{"loss": "softmax", "encoder_activation": "star_relu", "encoder_fused_qkv": false, "encoder_subsampling": 2, "encoder_pooling": "mean", "text_encoder_mlp_ratio": 4, "beta1": 0.85, "lr_schedule": "wsd", "decay_fraction": 0.4, "warmup_steps": 230}
Rows from block 2 of the audio encoder, named by matrix and row number. Rows with one number belong to one attention dimension. Each number is 50 + 15 x the weight over its row's rms, rounded and kept within 0 to 99. All counts start at 0. After the name is the row's rms in percent of the matrix's.
# v: attention value (encoder.blocks.2.attn.v.weight, 256x256), inputs 64-127
# proj: attention output (encoder.blocks.2.attn.proj.weight, 256x256, transposed), outputs 64-127
v.23 104:29 53 67 62 59 19 70 48 53 62 36 55 51 64 47 56 38 44 64 47 55 43 57 51 36 17 46 66 39 41 26 47 27 21 64 36 33 31 59 63 63 31 46 38 40 36 69 71 47 70 52 43 19 67 51 17 43 51 77 67 54 48 22 61
v.24 124:41 48 43 49 46 31 39 24 80 49 19 81 70 38 62 58 13 57 32 51 43 55 55 44 57 62 43 62 50 26 61 54 50 73 58 78 49 62 31 53 75 44 55 58 51 53 59 40 46 37 47 39 57 33 04 55 68 35 29 30 75 45 48 44
v.25 116:49 36 40 20 78 49 56 56 41 37 20 71 44 66 64 44 44 56 55 25 36 47 67 36 37 45 34 63 73 50 42 37 19 41 72 56 38 51 72 42 48 42 64 33 53 61 62 51 61 65 37 39 32 75 46 18 53 54 68 20 65 32 73 35
v.26 121:50 59 67 80 31 31 52 48 43 59 69 24 45 34 51 47 55 24 42 59 58 43 49 60 33 36 63 35 37 45 39 45 56 38 29 23 55 36 24 45 57 37 60 43 25 37 61 60 60 45 52 67 48 25 62 59 39 35 61 87 32 59 28 75
v.27 095:43 48 56 40 53 22 47 52 58 51 38 65 61 42 64 67 22 61 35 52 31 46 39 50 36 46 65 65 57 11 54 64 47 69 68 62 41 39 59 52 63 39 66 36 49 66 76 23 57 52 61 55 29 26 28 49 34 55 67 23 61 60 54 66
v.28 057:59 36 56 35 31 23 35 58 35 49 12 65 55 29 56 36 15 57 46 41 66 48 43 33 24 33 60 51 43 44 63 46 37 35 40 53 47 45 37 36 87 50 37 44 53 60 41 57 51 81 69 36 61 41 25 24 27 46 58 41 58 74 50 44
v.29 083:41 31 46 32 48 53 62 74 49 42 66 48 42 38 44 46 57 43 63 29 22 59 52 63 38 34 34 80 59 78 44 52 40 41 59 49 57 26 67 69 61 43 56 33 49 48 33 65 24 43 41 48 42 42 61 39 32 55 63 49 25 49 49 35
v.30 072:43 40 58 47 34 54 77 59 74 54 59 37 55 50 66 49 39 38 36 37 42 69 34 71 46 42 32 66 44 42 40 63 31 81 57 49 34 27 32 47 70 76 44 47 30 52 23 33 48 31 60 39 41 25 44 27 46 49 61 44 29 67 62 43
v.31 111:41 48 45 34 73 41 53 48 61 42 28 81 51 70 63 47 16 69 30 29 50 41 53 37 63 59 34 76 70 49 63 44 52 60 77 70 35 56 66 50 62 37 67 50 55 60 44 53 42 48 45 39 37 50 22 36 60 53 48 22 83 45 70 41
v.32 106:44 42 32 35 52 56 24 36 47 39 86 54 78 38 42 44 48 80 35 55 20 38 70 45 45 62 71 33 38 59 65 44 34 26 41 45 66 59 50 52 73 66 27 50 57 41 53 28 42 48 52 57 52 46 33 53 78 33 51 51 44 65 73 61
v.33 115:41 66 31 44 89 47 50 41 57 39 72 62 41 78 63 63 56 47 56 58 60 40 78 47 78 49 31 46 64 32 46 36 48 36 81 61 65 64 52 30 39 63 51 53 51 38 63 69 20 32 50 52 38 38 37 29 65 67 42 27 38 27 65 44
v.34 087:57 65 32 49 56 21 43 30 59 52 47 43 55 55 33 49 37 47 65 54 73 60 61 36 61 40 47 28 82 12 19 45 33 42 50 43 56 78 48 16 59 71 57 33 52 64 51 52 50 57 65 67 40 62 31 39 70 35 49 29 63 63 46 35
v.35 110:45 60 31 52 61 52 38 18 58 25 61 48 61 57 47 56 31 50 44 47 65 54 61 51 51 36 57 29 61 16 41 33 44 29 81 51 67 77 38 40 58 48 27 58 53 56 66 38 51 37 43 55 32 19 14 48 59 32 55 34 51 50 59 52
v.36 055:62 44 46 79 51 69 35 29 27 54 38 32 78 43 26 53 81 53 18 62 49 42 31 38 29 67 42 50 27 48 60 51 37 71 27 66 32 27 48 60 58 20 42 61 31 49 61 29 59 45 58 74 61 62 49 38 42 41 40 80 40 77 35 65
v.37 114:45 69 58 50 78 25 51 62 47 54 20 78 20 82 54 59 28 22 61 38 74 47 44 41 50 47 37 58 77 39 34 55 48 66 72 64 55 50 53 23 31 30 45 49 57 55 48 68 40 44 40 48 39 42 47 41 30 62 52 30 39 36 43 33
v.38 066:55 59 54 27 81 29 65 47 58 48 29 71 19 52 54 41 61 41 68 58 78 60 74 66 49 39 51 54 75 24 65 52 45 45 49 55 51 69 77 45 44 52 36 34 74 62 59 75 25 65 72 44 33 51 58 47 49 46 54 27 24 36 65 52
v.39 130:56 70 48 59 92 34 41 43 61 30 50 58 42 76 51 51 39 35 64 43 65 34 67 39 74 47 30 41 75 38 29 40 37 38 78 55 58 74 39 20 49 45 50 45 61 49 62 71 33 44 44 47 41 42 40 29 46 51 42 39 47 32 57 31
v.40 076:27 38 68 56 25 59 72 72 30 64 30 50 41 38 67 55 47 40 55 47 48 33 41 66 35 48 75 63 48 70 43 51 56 64 25 55 53 42 48 72 61 26 75 74 52 43 26 43 81 71 34 35 62 73 64 48 30 35 32 68 61 47 32 47
v.41 103:51 50 29 61 70 40 26 25 55 20 66 74 45 63 56 39 51 62 39 58 34 42 58 52 63 48 27 42 54 44 47 45 59 46 79 70 57 63 43 36 46 36 56 62 53 50 50 46 42 46 55 54 48 17 28 52 47 48 36 45 45 57 70 52
v.42 121:41 48 35 44 40 56 38 44 47 39 80 47 71 31 57 44 71 68 37 54 38 51 46 46 35 62 62 51 40 56 56 43 54 16 25 36 54 43 50 72 72 55 35 57 49 34 41 34 70 65 66 67 52 62 23 54 57 29 53 56 50 58 60 73
v.43 107:38 47 70 56 26 51 65 64 48 60 50 41 67 45 52 70 52 56 44 53 52 50 21 46 11 45 51 62 35 73 49 46 57 64 16 39 33 32 60 72 43 43 48 47 25 53 41 45 70 52 55 50 52 51 59 48 47 47 71 68 61 57 32 72
v.44 096:61 58 76 51 51 39 69 63 54 71 32 79 28 71 45 74 32 21 37 59 56 63 26 35 41 40 47 63 66 58 46 54 65 75 69 75 54 35 64 45 32 42 59 40 52 55 42 70 50 57 38 50 34 76 56 35 43 69 45 55 49 36 45 31
v.45 113:48 59 35 44 62 54 57 22 55 67 52 48 28 68 31 54 52 51 82 54 69 60 74 50 71 63 47 30 60 15 27 45 28 37 71 71 53 75 46 44 47 77 41 39 73 51 81 52 37 50 71 63 45 42 45 43 62 69 42 34 54 54 62 34
v.46 093:53 67 71 48 50 38 43 66 48 62 09 46 31 34 39 69 30 40 46 56 84 63 27 36 48 24 38 49 68 45 50 52 56 61 41 72 60 55 35 39 23 47 70 41 30 66 45 61 59 57 45 39 50 66 56 66 57 52 53 35 59 37 21 23
v.47 112:48 51 78 65 45 27 73 74 46 65 19 66 45 47 46 61 42 32 39 43 67 37 18 48 18 23 58 54 69 61 46 47 49 80 48 64 48 36 50 42 57 24 55 57 40 61 40 52 70 48 39 35 39 72 63 42 24 55 53 59 48 53 37 46
proj.23 102:57 44 74 57 67 20 73 46 65 70 48 30 33 65 48 55 68 55 56 52 47 31 37 42 18 52 46 28 61 44 27 45 34 41 64 31 31 57 65 37 46 52 45 54 31 41 63 61 49 50 47 48 42 62 57 37 54 39 80 79 54 49 24 44
proj.24 134:46 38 40 33 57 71 73 43 36 58 72 22 69 41 94 53 70 57 39 59 32 51 48 27 69 59 35 56 38 59 70 55 48 44 30 61 50 60 47 56 19 66 57 39 43 49 36 56 52 53 31 67 61 53 57 79 59 83 50 41 70 52 80 47
proj.25 122:56 36 81 36 86 36 71 49 46 54 33 54 28 47 50 40 88 45 51 38 42 23 58 72 49 50 60 24 59 66 46 43 71 33 51 43 35 68 56 23 24 42 28 52 41 42 32 53 63 40 22 42 62 64 77 71 53 56 48 39 70 30 63 48
proj.26 130:37 65 37 66 16 48 41 58 57 55 63 49 58 62 38 55 17 59 55 55 56 73 30 37 44 54 52 76 50 32 46 58 26 63 55 49 59 29 53 72 79 56 70 52 48 54 81 52 37 58 78 54 34 45 38 17 38 35 71 64 20 76 29 52
proj.27 089:36 46 42 31 48 63 55 70 31 55 45 10 52 32 97 28 58 63 60 48 45 56 44 60 77 53 57 56 45 60 57 58 56 41 11 55 42 42 53 56 20 55 43 60 41 62 51 54 39 46 37 73 52 66 85 69 41 86 46 43 55 46 91 58
proj.28 038:32 67 45 40 51 43 68 59 48 68 59 45 59 53 91 50 78 50 48 40 37 53 41 39 47 41 48 60 32 59 61 57 49 21 29 59 58 58 53 64 31 71 36 27 35 33 32 51 35 60 50 54 35 71 53 57 42 69 57 48 77 58 81 45
proj.29 065:75 43 69 44 52 43 56 36 66 59 40 48 31 48 16 52 45 41 60 37 54 50 56 33 39 56 55 36 64 51 38 47 33 44 75 46 42 77 37 43 63 52 27 41 37 46 57 50 56 52 42 37 79 43 23 42 71 20 58 60 45 38 23 41
proj.30 056:21 67 34 33 34 50 65 72 48 58 48 46 42 47 65 51 32 50 53 36 66 75 43 27 58 53 68 62 39 59 26 49 53 28 47 66 68 54 46 51 60 47 26 44 29 60 69 52 36 70 59 68 52 48 34 60 48 61 62 02 51 47 80 62
proj.31 109:55 34 61 23 78 61 68 50 43 52 40 38 47 37 75 37 84 44 48 43 37 30 62 64 67 53 52 35 51 69 62 46 66 34 36 53 32 67 57 32 19 50 33 44 46 41 23 53 60 46 22 56 68 61 71 85 53 77 35 41 83 33 80 48
proj.32 098:71 49 00 36 46 62 38 64 59 43 57 27 40 20 37 29 41 56 63 38 38 41 67 46 45 34 44 50 57 57 59 58 63 21 58 36 44 48 51 61 40 50 48 44 59 57 37 75 25 56 60 80 42 28 42 55 55 76 46 54 37 42 70 52
proj.33 126:82 34 54 48 49 21 51 55 49 63 45 40 42 63 64 29 67 36 57 27 44 27 51 53 35 52 46 44 44 60 43 77 39 47 52 42 53 73 38 26 40 55 63 32 76 17 20 60 62 53 45 54 60 34 15 48 77 51 53 73 51 22 34 36
proj.34 092:69 17 45 41 24 43 51 55 60 70 65 51 58 86 35 33 56 32 58 43 51 42 68 47 45 63 64 62 73 80 53 68 45 60 49 33 46 57 32 54 39 59 56 63 68 27 53 57 47 34 74 44 79 39 58 37 90 44 65 51 36 45 19 65
proj.35 103:69 30 37 20 36 59 57 60 64 68 71 34 41 69 40 20 62 42 66 40 39 33 65 46 53 61 56 56 67 77 70 73 40 50 51 27 45 64 36 48 31 60 57 46 63 33 33 57 40 34 62 62 71 24 60 51 74 55 57 55 35 32 33 54
proj.36 037:48 54 33 52 61 56 54 56 59 34 56 41 41 12 39 69 50 51 49 55 47 48 46 53 46 36 36 37 74 43 58 28 66 41 64 51 37 43 71 58 45 46 46 60 30 78 67 70 37 66 47 78 35 56 56 52 26 69 58 44 54 63 88 29
proj.37 104:53 41 99 61 61 12 53 46 43 64 45 54 45 79 68 45 76 38 46 33 59 42 29 51 31 56 55 37 35 68 37 69 29 68 35 45 71 77 43 21 51 55 62 42 59 12 48 39 72 39 42 28 64 52 29 53 62 40 53 63 50 34 15 44
proj.38 060:71 29 69 51 28 27 46 64 56 54 43 55 58 69 50 33 50 48 49 35 62 27 56 59 47 68 52 65 40 70 50 73 53 66 36 42 50 61 36 33 57 53 59 54 76 16 41 45 63 38 61 26 70 24 47 44 79 46 62 63 45 24 00 57
proj.39 130:78 26 66 47 49 27 58 53 48 68 50 48 41 74 62 27 79 37 50 26 44 27 47 51 38 56 49 44 51 70 46 80 34 67 47 34 54 77 41 30 42 54 65 37 70 14 27 59 68 41 47 39 69 41 35 43 70 48 59 73 45 22 25 35
proj.40 071:21 56 62 53 54 65 55 59 32 51 29 61 64 51 29 74 28 60 52 75 67 53 43 63 56 44 59 52 59 47 59 24 61 55 50 68 41 34 56 67 57 54 35 84 18 64 68 45 46 48 45 35 38 65 74 47 17 51 49 31 67 79 54 50
proj.41 107:78 41 38 34 58 41 64 48 51 58 59 26 34 53 65 13 72 39 47 37 34 31 57 41 46 48 49 43 51 63 58 98 33 49 49 35 41 71 38 36 38 58 63 34 70 32 24 63 54 52 43 74 64 40 41 60 59 65 49 71 50 28 55 42
proj.42 111:45 52 00 36 40 76 44 64 58 41 53 32 59 29 22 42 21 69 65 59 47 48 71 51 54 44 48 56 65 50 63 41 68 17 60 42 30 28 56 79 47 51 40 61 43 70 49 69 17 61 62 71 41 41 68 52 41 65 48 41 44 66 72 65
proj.43 108:11 68 50 57 61 63 52 47 50 36 43 52 67 31 35 85 34 74 51 76 60 71 43 50 50 43 46 47 53 45 53 16 59 20 52 59 48 33 63 58 59 55 46 66 13 73 74 44 30 55 54 55 29 66 73 58 21 53 55 26 52 78 68 67
proj.44 085:30 57 99 77 78 15 56 38 41 49 52 63 48 57 82 59 72 38 34 51 55 60 28 53 29 47 61 32 25 55 28 58 27 63 38 57 71 72 51 28 60 55 56 45 40 36 68 37 74 49 34 33 53 73 31 52 42 36 52 51 52 51 46 52
proj.45 123:88 28 49 48 23 34 44 54 50 66 61 45 36 70 54 28 62 31 52 35 49 34 60 47 49 59 59 48 48 56 40 66 49 79 45 40 55 57 32 52 39 42 52 48 90 29 34 56 68 41 59 47 64 38 28 35 89 39 53 68 49 33 22 42
proj.46 089:22 56 89 53 54 54 47 33 49 50 54 67 65 65 48 82 54 50 51 65 65 76 40 45 59 62 55 49 50 48 50 30 35 59 45 57 74 57 45 47 50 59 48 53 32 53 76 25 59 27 50 29 60 66 65 51 50 30 56 29 38 60 39 60
proj.47 108:14 58 93 67 73 42 59 43 37 44 45 67 61 53 59 77 58 58 41 66 66 62 30 56 46 43 61 38 47 60 48 35 44 57 38 59 59 51 52 39 55 54 47 64 21 54 77 35 59 44 40 27 51 70 67 54 22 48 53 36 52 70 48 58