config.yaml
encoder_arch: "transformer"
model: "contrastive audio-text model"
dataset: "synthesized solo parts of chorales (CocoChorales)"
train_examples: 39062
input: "waveform_16khz"
tokenizer: "word"
vocab_size: 56
loss: "softmax"
embed_dim: 384
encoder_norm: "layernorm"
encoder_norm_position: "pre"
encoder_activation: "star_relu"
encoder_mlp_ratio: 4
encoder_head_dim: 32
encoder_fused_qkv: false
encoder_bias: "all"
encoder_qk_norm: false
encoder_parallel_block: false
encoder_dropout: 0.1
encoder_inner_norm: false
encoder_moe: "soft"
encoder_num_experts: 32
encoder_moe_every: 2
encoder_expert_mlp_ratio: 0.5
encoder_slots_per_expert: 2
encoder_shared_expert: true
encoder_wave_strides: [5, 2, 2, 2, 2, 2]
encoder_subsampling: 2
encoder_layers: 6
encoder_width: 256
encoder_positions: "rope"
encoder_pooling: "mean"
text_encoder_causal: true
text_encoder_width: 192
text_encoder_layers: 8
text_encoder_norm: "rmsnorm"
text_encoder_norm_position: "pre"
text_encoder_activation: "gelu"
text_encoder_mlp_ratio: 4
text_encoder_head_dim: 32
text_encoder_fused_qkv: true
text_encoder_bias: "all"
text_encoder_qk_norm: false
text_encoder_parallel_block: false
text_encoder_dropout: 0.1
text_encoder_inner_norm: false
text_encoder_drop_path: 0.15
text_encoder_positions: "sincos"
residual_init: "scaled_by_depth"
optimizer: "adamw"
learning_rate: 0.001
beta1: 0.85
beta2: 0.999
eps: 1e-08
max_grad_norm: 1.0
max_steps: 4600
batch_size: 256
epochs: 30.1
lr_schedule: "wsd"
decay_fraction: 0.4
final_lr_fraction: 0.05
warmup_steps: 230
weight_decay: 0.3
Rows from block 5 of the text encoder, named by matrix and row number. Rows with one number belong to one neuron. Each number is 500 + 25 x the weight over its row's rms, rounded and kept within 0 to 999. All counts start at 0. Numbers have three digits each. After the name is the row's rms in percent of the matrix's.
# fc1: MLP up (text_encoder.blocks.5.mlp.fc1.weight, 768x192), inputs 96-191
# fc2: MLP down (text_encoder.blocks.5.mlp.fc2.weight, 192x768, transposed), outputs 96-191
fc1.114 056:539513533516519524489502475455513463493469540482451526475495524461515498499491499509549469486489514490468511530535468507497513474457506472521507550512544520461462470474523458508517465503470483464535546498474519453469486554546489497461534473519478508515530502477492528507508507470521510473
fc2.114 029:549488510493500481491493474522486443491469426460484469496503521455486480493502519571474502514534518502504503547522504470506532522502510524481550554532510523496493495510472502524477517494506484520519502532448495491474479502501517478523529525485475491507535543487497512453499466520511501551
fc1.115 056:475452507549511451489469488513495525491471476454512472468468524526479512486521528476468510452512496473532468515455463506482511509494523473531515512538512477507511464525477492538514534472522455519519478540508531489508512508487489509481468539488507478468511464490530456497485512555530502516
fc2.115 025:476518484491513536545523526447522505544486539517503486530495507522460491507509498508483517496507488511524523497525509531474440479490520523480553527503519511540486504536486480466523462488494529483452441484514484471509485465495515495546485503495484481519473550515446519531542507494494512496
fc1.116 113:519462497507479486523505526525512517474522511485494440485500457458469488489440486496498482446479488484491465458528494455490467506477468522492496484473511503468513508517468474479513495477456483474485484491500495503485487506487471498493492433508531515482493490468488487518483481491504480477
fc2.116 157:514510471505516512481459551477484434490458532499524464466481481464519506480483503500510516505498476496457491496497497485524470494488438552521499496461500483495484485525487465512518510476499457476517507535506476496529507545482448514539546506518478496486471482501537538517498497533528514491
fc1.117 054:526485480520502522516516539544478456520498531536536544542461452488482464461471474501462494500444507491482504456511476476501500486511531466465475509489511541529499500497522474481509473535515530509456532520460481461526531483499473481534507485532529536489495522472490514467535494497482495510
fc2.117 043:498469478496501539465494489475468467504479471522508454489551468483547497473516519486530523527528484498500520537496499514510498484519486519514504479480503538520532491510455524536534556546505508517479529499510459503489532540528557518503483489513492507529485542533529506542512469523483524541
fc1.118 101:517486484499500534479446530500488529533514519488509519514505492511525498504478487471493521496482481477477459495467467511505493490464486527462476477453483474475494494492490501474441475479491483505492511520440456497480481546504449513519539509446493500469496468526515509518489462499495518514
fc2.118 071:456471506484540473450553494494490484495501453459530480474517490504493509502544526529542493531492536471511511547531488542482502532485470503508536526461492474479494484519474520486488486518514476510490533507527507540503498465559480545501532529473531476501493515502501476493548544497555513511
fc1.119 057:525503477492458476494506510465498550523518503467478548497518481458471457497495491526458507514491497480516455481481516453470462506477508492488473475531541523536509529484468482527457516508517503529526489497474466480529475497504467501498488455502477505513525530517520498502518538469480476498
fc2.119 033:461472487478483505520500488512451545501486457500529512545561508487495490487504471452489478539518499512517488506531477505463498483472480471509507548492491549487516476485506516467530505485517435521518491482489495450519461478547477504510502500476481490475459519494508523526498472478515540492
fc1.120 105:503519503511522509502506514487530498527483511552491493468463493483483517488487521447487475489463492488469489479473479479507482478498467537487484472495535455462506502488468461489487503514480481511483514498478468461495499498467452507493534474481484554491499464494456464535531494488518498453
fc2.120 082:521547518496499508501486468562476486529493538489544511507566512523530501481520507560485484518516518490527506503542511526494491522481487512515500536499446477489518508524494525468455502488480439538499497499459491476534492485538495519517505534510492478476463498552489508477541551481535514508
fc1.121 053:480483461473524505490465467520512517464494547499510498489492465472455490550535487523523496545496504525496498492499490529543464474491506519490483507480526488520525492497514521474512508550475515526544469454482531526504530469523482540467491467476482549520492466530506535505459506473532511504
fc2.121 022:539559499495481467557519507487515517501463479476500510509491516477501497501478508482455517495476498519510545464553538495488481463470507479501479536471510530534519507500497491513479522495485551529524505455512480529531510469522458500501502501518499555532493526507487505515535536463535507481
fc1.122 061:496520547528515477527523470538549486528532542489502525496490474478523537478521545466458499493476525516496474507539492512458464474493510467487505526482465451502519488525479503480508488478510547487468523472499458483492471497463469517501479487523498475539537529480486536491514475477473529542
fc2.122 043:496479482474510550515506465492480483474502479535521482464554518454510530499501540500539532498527464459510470474447512534495505502538494511489474487473486478496514471507525481484496504496459476535448489507517510458485506487535512506464517436475471494541503507517498457519497493548498520523
fc1.123 107:484468516497519502523490516535499532540527490518487508495474478466520499475455472486465507470479466480484475468500463487473505501452449503476500506498504457441501517503488507485448470474488456471467472520495498500493504493508464472487533466484499503459486489468529481495462468465495506497
fc2.123 075:496471504497549504535513465501485498490535524482472423507473492463535471501479505519510447539519513500536504523488491520475502507509470525570493536517463509480505516509487502478497520493506482499465476491528450498531517498524486549511512496499515512459499517513469485546520525538534504477
fc1.124 150:513476502508502473511524511510493512462535501509496435528499491461507464512477471484509460473500494437467469515499495482456471498526474536485521463478465495493477482490448524519521508507467456492471473471499453536475485500486493520450499449498482497469517505433455486478504502530509464493
fc2.124 176:484533490471537514490446524501458486526463513493534481496537510520507513494534522499495518518490467503482490473503485498480503474464486532533482498454495492523504498510490489491471503499500445494513460514485454455507508514472499535543530526468452466510464510534462491545541466503501508516
fc1.125 098:521461488464477518514476491483486518554554514523530535506489481484515506470455515475493485488467494495481463480505475483480515500450493494453475475482485456451488499531473507504439500491411474505489498499482513514504495492497507496487535453460495484444495471495524478475484493506493475509
fc2.125 066:497487474498524490443516497467446504497523469476503528525507509465521503502501532533512508493491520482515442525498541501524498474525487490524486514494511498501480502552501575487482512530479445525509535524498505477471490493566488553570483520465494488476486498485496522483485571531524511514
fc1.126 127:505507457498493497498506532487516528508517495545506478486461513498493471479444458462515478500449486458475470541492475465464503469490512540475453469506496477491471473509475473504482446470485470490468499480475478504469494499485476476476500445448526486478509486472487487514486492506467508494
fc2.126 100:495510485524500526512514539506521494485491514501485495515534443442530509458494501546495526461522478500518467503525527467488508470484484505515516499510513456507481523531504520499478543456445484471515516513487489478547472508532508506530522493507504520499498523516482503451457507459492489506
fc1.127 057:493523532474478504527538485452503487489515471481466531482534508497494471532518489458481495457466532511529470493507486516536530516474490520500496505505506497469463506524497497540530497479473485476539505473519494484468499554481480501511484539500532490498492462501549472528469518461539508465
fc2.127 032:523433500511511478508531512488478475486473487464509521494488479462484497523518455522470500512512522504501489550527474461518514492443485512516519546510478567443546505529539518512487568522516548543514480500520489500532524492517530453518475519530525481502538519523490503505503551470473493492
fc1.128 097:510490480461503509473499548522528501492482513544527483466449485522470484482511499498510504466474474484482491537479474504466508497426469495469488492472481471501505478502481439480469493477486494486475509493493497479497478511497484491478506485442488511504507481442467449496473488488470531474
fc2.128 080:511514484511519493475489495520499486514516520535542521485530521568489508492540516525502503512467528514501531496535513467513498506525519477511551505497495435524508522491521493474482557493484489573514545559479543493499483524533519488493484511486516499543445506518509505507529552508528533481
fc1.129 135:511467510513477524534514522518550513499526503533472494497455453453507495453472504517478500465507445505517507509492501499491490496481500510477507503513500488466476497502521478518433488483487468482466480480482492495491493485538486479463532488502497553460503486472512508461502511465447521501
fc2.129 162:466521505490517469513518518496504429498476512480490471482508494495533512492514489496473523515533507498517530513494478527481508466507510540501481496529487509524496510504497487492528479514530471463451488482492491517522529519496509527458527500499533575515515494512501501470500520516500475520
fc1.130 115:512495498504486485501474554507540527504501503518504511486482463470470479444468465493530482504460466458473484485494486484464483524457489510481517459507505469453501479485501485477480478471472466491495502483467507475500479519462493483471559474467497488458464470502524491499475475512450505466
fc2.130 117:499460482506503514498572502517521532509505478528466485503469497454492486486465494507516467486536486500537474504488523478502498483508468498527502551561524483471539536527529523448490559475505522512472540511551511467507498463543490494534498503528492498475506498510512496513478555462522514463
fc1.131 053:517475454512469474456509492505531524505468520526493478493542519471464524501485506534501455504463472495505529520483516442522494536465523530476524518467496500479471508512463513489465495463527502483499512485515478520522476470485500486472464484529521520514531519538479520451482540485489528457
fc2.131 019:493509508498491466500471423499511451498487443475506506497483509484508492521464520484527520465528494492474494482467539475527520506506509519505490507486472518496491501526514491516469520485542490488504497519442510502488472520518485474527465473448495492517528475516508480491506486482451431518
fc1.132 058:467500516531497468494487480534457524525482554515468447475474521466459518512483484481561518464527492516469530521464490506543533501516483452527533508481513496539479452470528529503473483507453485474461506523481478509488484536455517519493477491535491522510454478525467466470486530479466471533
fc2.132 030:510535508488500476509534515482453496481544491491498502474542508498543508512482502485466467524480526503507549482466497507545495507537492484507473446518508480532485497484495519489520547531477551456511508524558479504515506522479533495472482530516547535525458480502460520462496547492460496492
fc1.133 063:468507528518530520505463535501487477533513473508507545500488471511511496482498481504493523518456529513511473483468516513478497516451499464514476509473478443455517512547520526527485492471515513485518513490456523503503512534501509515519481540463467488486505458452489505487532458532458497466
fc2.133 041:512447506468462522510528506489473476482524485480492529536503520491468527505521545465538500512496483518556490534556454495480539504474506466521530516500493525487483505499500526472515509492534513504511501509495550523454485466545516504535493506497473504535542490526482483511525543500485519494
fc1.134 118:494475508498490508499467525526501524497521479499505517493492465526469534449531496523535476480437507495449485487505493457468495546467486534499526487466522421473467478479516487508460530471450488488504522488474519497505486500511469485523510501466462471440451483497488487513521504494486540446
fc2.134 156:471485488468548492493519468498468481508504450501470500504520506511560505525549445541466523508503531519517508536531483522486562441528538460499497534542500512521505510523502528476493517530533500505498470488487473497521553502527530482523493488518537523515544539509511503518476496476479492503
fc1.135 069:498483524494512516538467474499523479550514464548519466528510455523539462503513492483510534501495509501502503487501479451511531492463449530486471530493495496518473478464480505469455453501516441501487478471505475492480467476493463480433459490466488505509497495472455487474521477526508490497
fc2.135 044:539436529502505503517501484525521501467477477416489511493503528499509523549498523527510543508502499478550524503515517536504517523499471477493511572502480532510535467508533502500508533508525561514542514517495501525501526511522493494490513529553488478493460519552489555524530505538541500547
fc1.136 087:539468521458490524508472485501512526503532477530485524514501520485482474513450497504472521469504431458471515451480479476475458483465518494444525477493488504511491492473460442490506504468515514517525442522517490496459491486468491464480503477456523496482519490508457510502503454503483472497
fc2.136 072:513528509524478488490487491542482541471530513473516479517540541510485509486492544479511477508505542515588483544481511501483511503483524509521488490500510514488485498512526498475490503497543536517554512520494478480455485486491529490509493490483471469517480510543472523480513511458497494510
fc1.137 114:519495494470533473506481549520556529531485522540547500440487500518503499485467501480492499476469483501458471492502504491515492516448468509467516474479495447510502503486468454502483447489514476504502506489510501496485488501487494517490541480469467480481478456455513481504535500513475489466
fc2.137 125:482524455507465489486509496476512481510463471537556533501550535528502494516502486517490538474523504491494474500526563498483509480514501471443538519522511501506525504465513481453509523486469494546502543518483498482507513499515550496475482455514533497539538505481517484429481482479503523522
fc1.138 142:491496529496484514511494475529505538477515514528460457490473472463488473504491481513515466470516477455484474467493521526454475527498471530538493506499495474442514506473525485444471512507502464494473514492500449467462520457506487519472464480494490474454489441470510489527531486524508513501
fc2.138 173:469476502457513501490486471528514477539477479548499518474482472510513476500505497551491531489512420520498496477489517485477512494469491496482516524471497472474506519500496463473453558490481465493478516512487493466488529517532531535527533493492461483502499482521493484509529506508454523492
fc1.139 057:528504510465489500519499536471504483480466483556529516515494483502520453451455503452522532496517509507457528453461484519499515542462526543532455499475473458519527481514494522478504503487466523469519529513477505490472534502477532531483463525505514506527465530493504502538472490459488470525
fc2.139 017:483464510537480520522479491498451515520483527526495515498498537532534470502481481508527463494474492520475481517501490511516522465513552498509504553534504517502473498429480563510518467472470513496448490500458511497522511509503458469484474514474489483470480487520474479469529508497544511511
fc1.140 112:525496492472503498502502548521533562541529490543499507505489499470484489466466502484513513487476483453473454520472482498456481484449454510478493481475517487471495525480469466489471488507502487475483505484472500464469468507474445498474507442435496489462468491498493478501498482511449510477
fc2.140 076:487485549506497504511559525513524485504493510501470460487500425456512492441486489533476451482508493524505512470499493471484487510514463534537493526509512444479502521538516510487483536498473484470480502472527507505557474500551497503482490496535520530468485511481510475494499558485556474454
fc1.141 104:495515483474481511529519519486509501516543538500489506504499455450486469425469478483515484457487509494502491511489485500483459530466432527486507454495482478473488520503489503511496509487440443441487458471486504474481488491500450517489498478476502507494503502452481505493468489488494468483
fc2.141 089:516537536481505476526452501515487483524461468503478458489510492502528529497481514510488493483486447541452519437470507474514480514500484524528498468503525497485522497499492458505533535527489440494500492488525485448501460533481536503490491481485476500512475490515473511529494491528558479461
fc1.142 055:492483547462482462485510527488513486465467503509461485444525466514512521536520494514510514517507499499541464505471520503528503469470526524477467531549476481461482486508542506508490541504541545491528494510506487527458483497467491486498498488457487497474478519532470474449499527470548517462
fc2.142 031:478491541524525530462490461410489482524494501473488444506479478529482476501526515531539504504503499503479500539489492508497534491522512508460557512480523527512472452509466494470509499529489486515544502467485479511482512489514542535483490517531492511494500519510481514497476479539489551536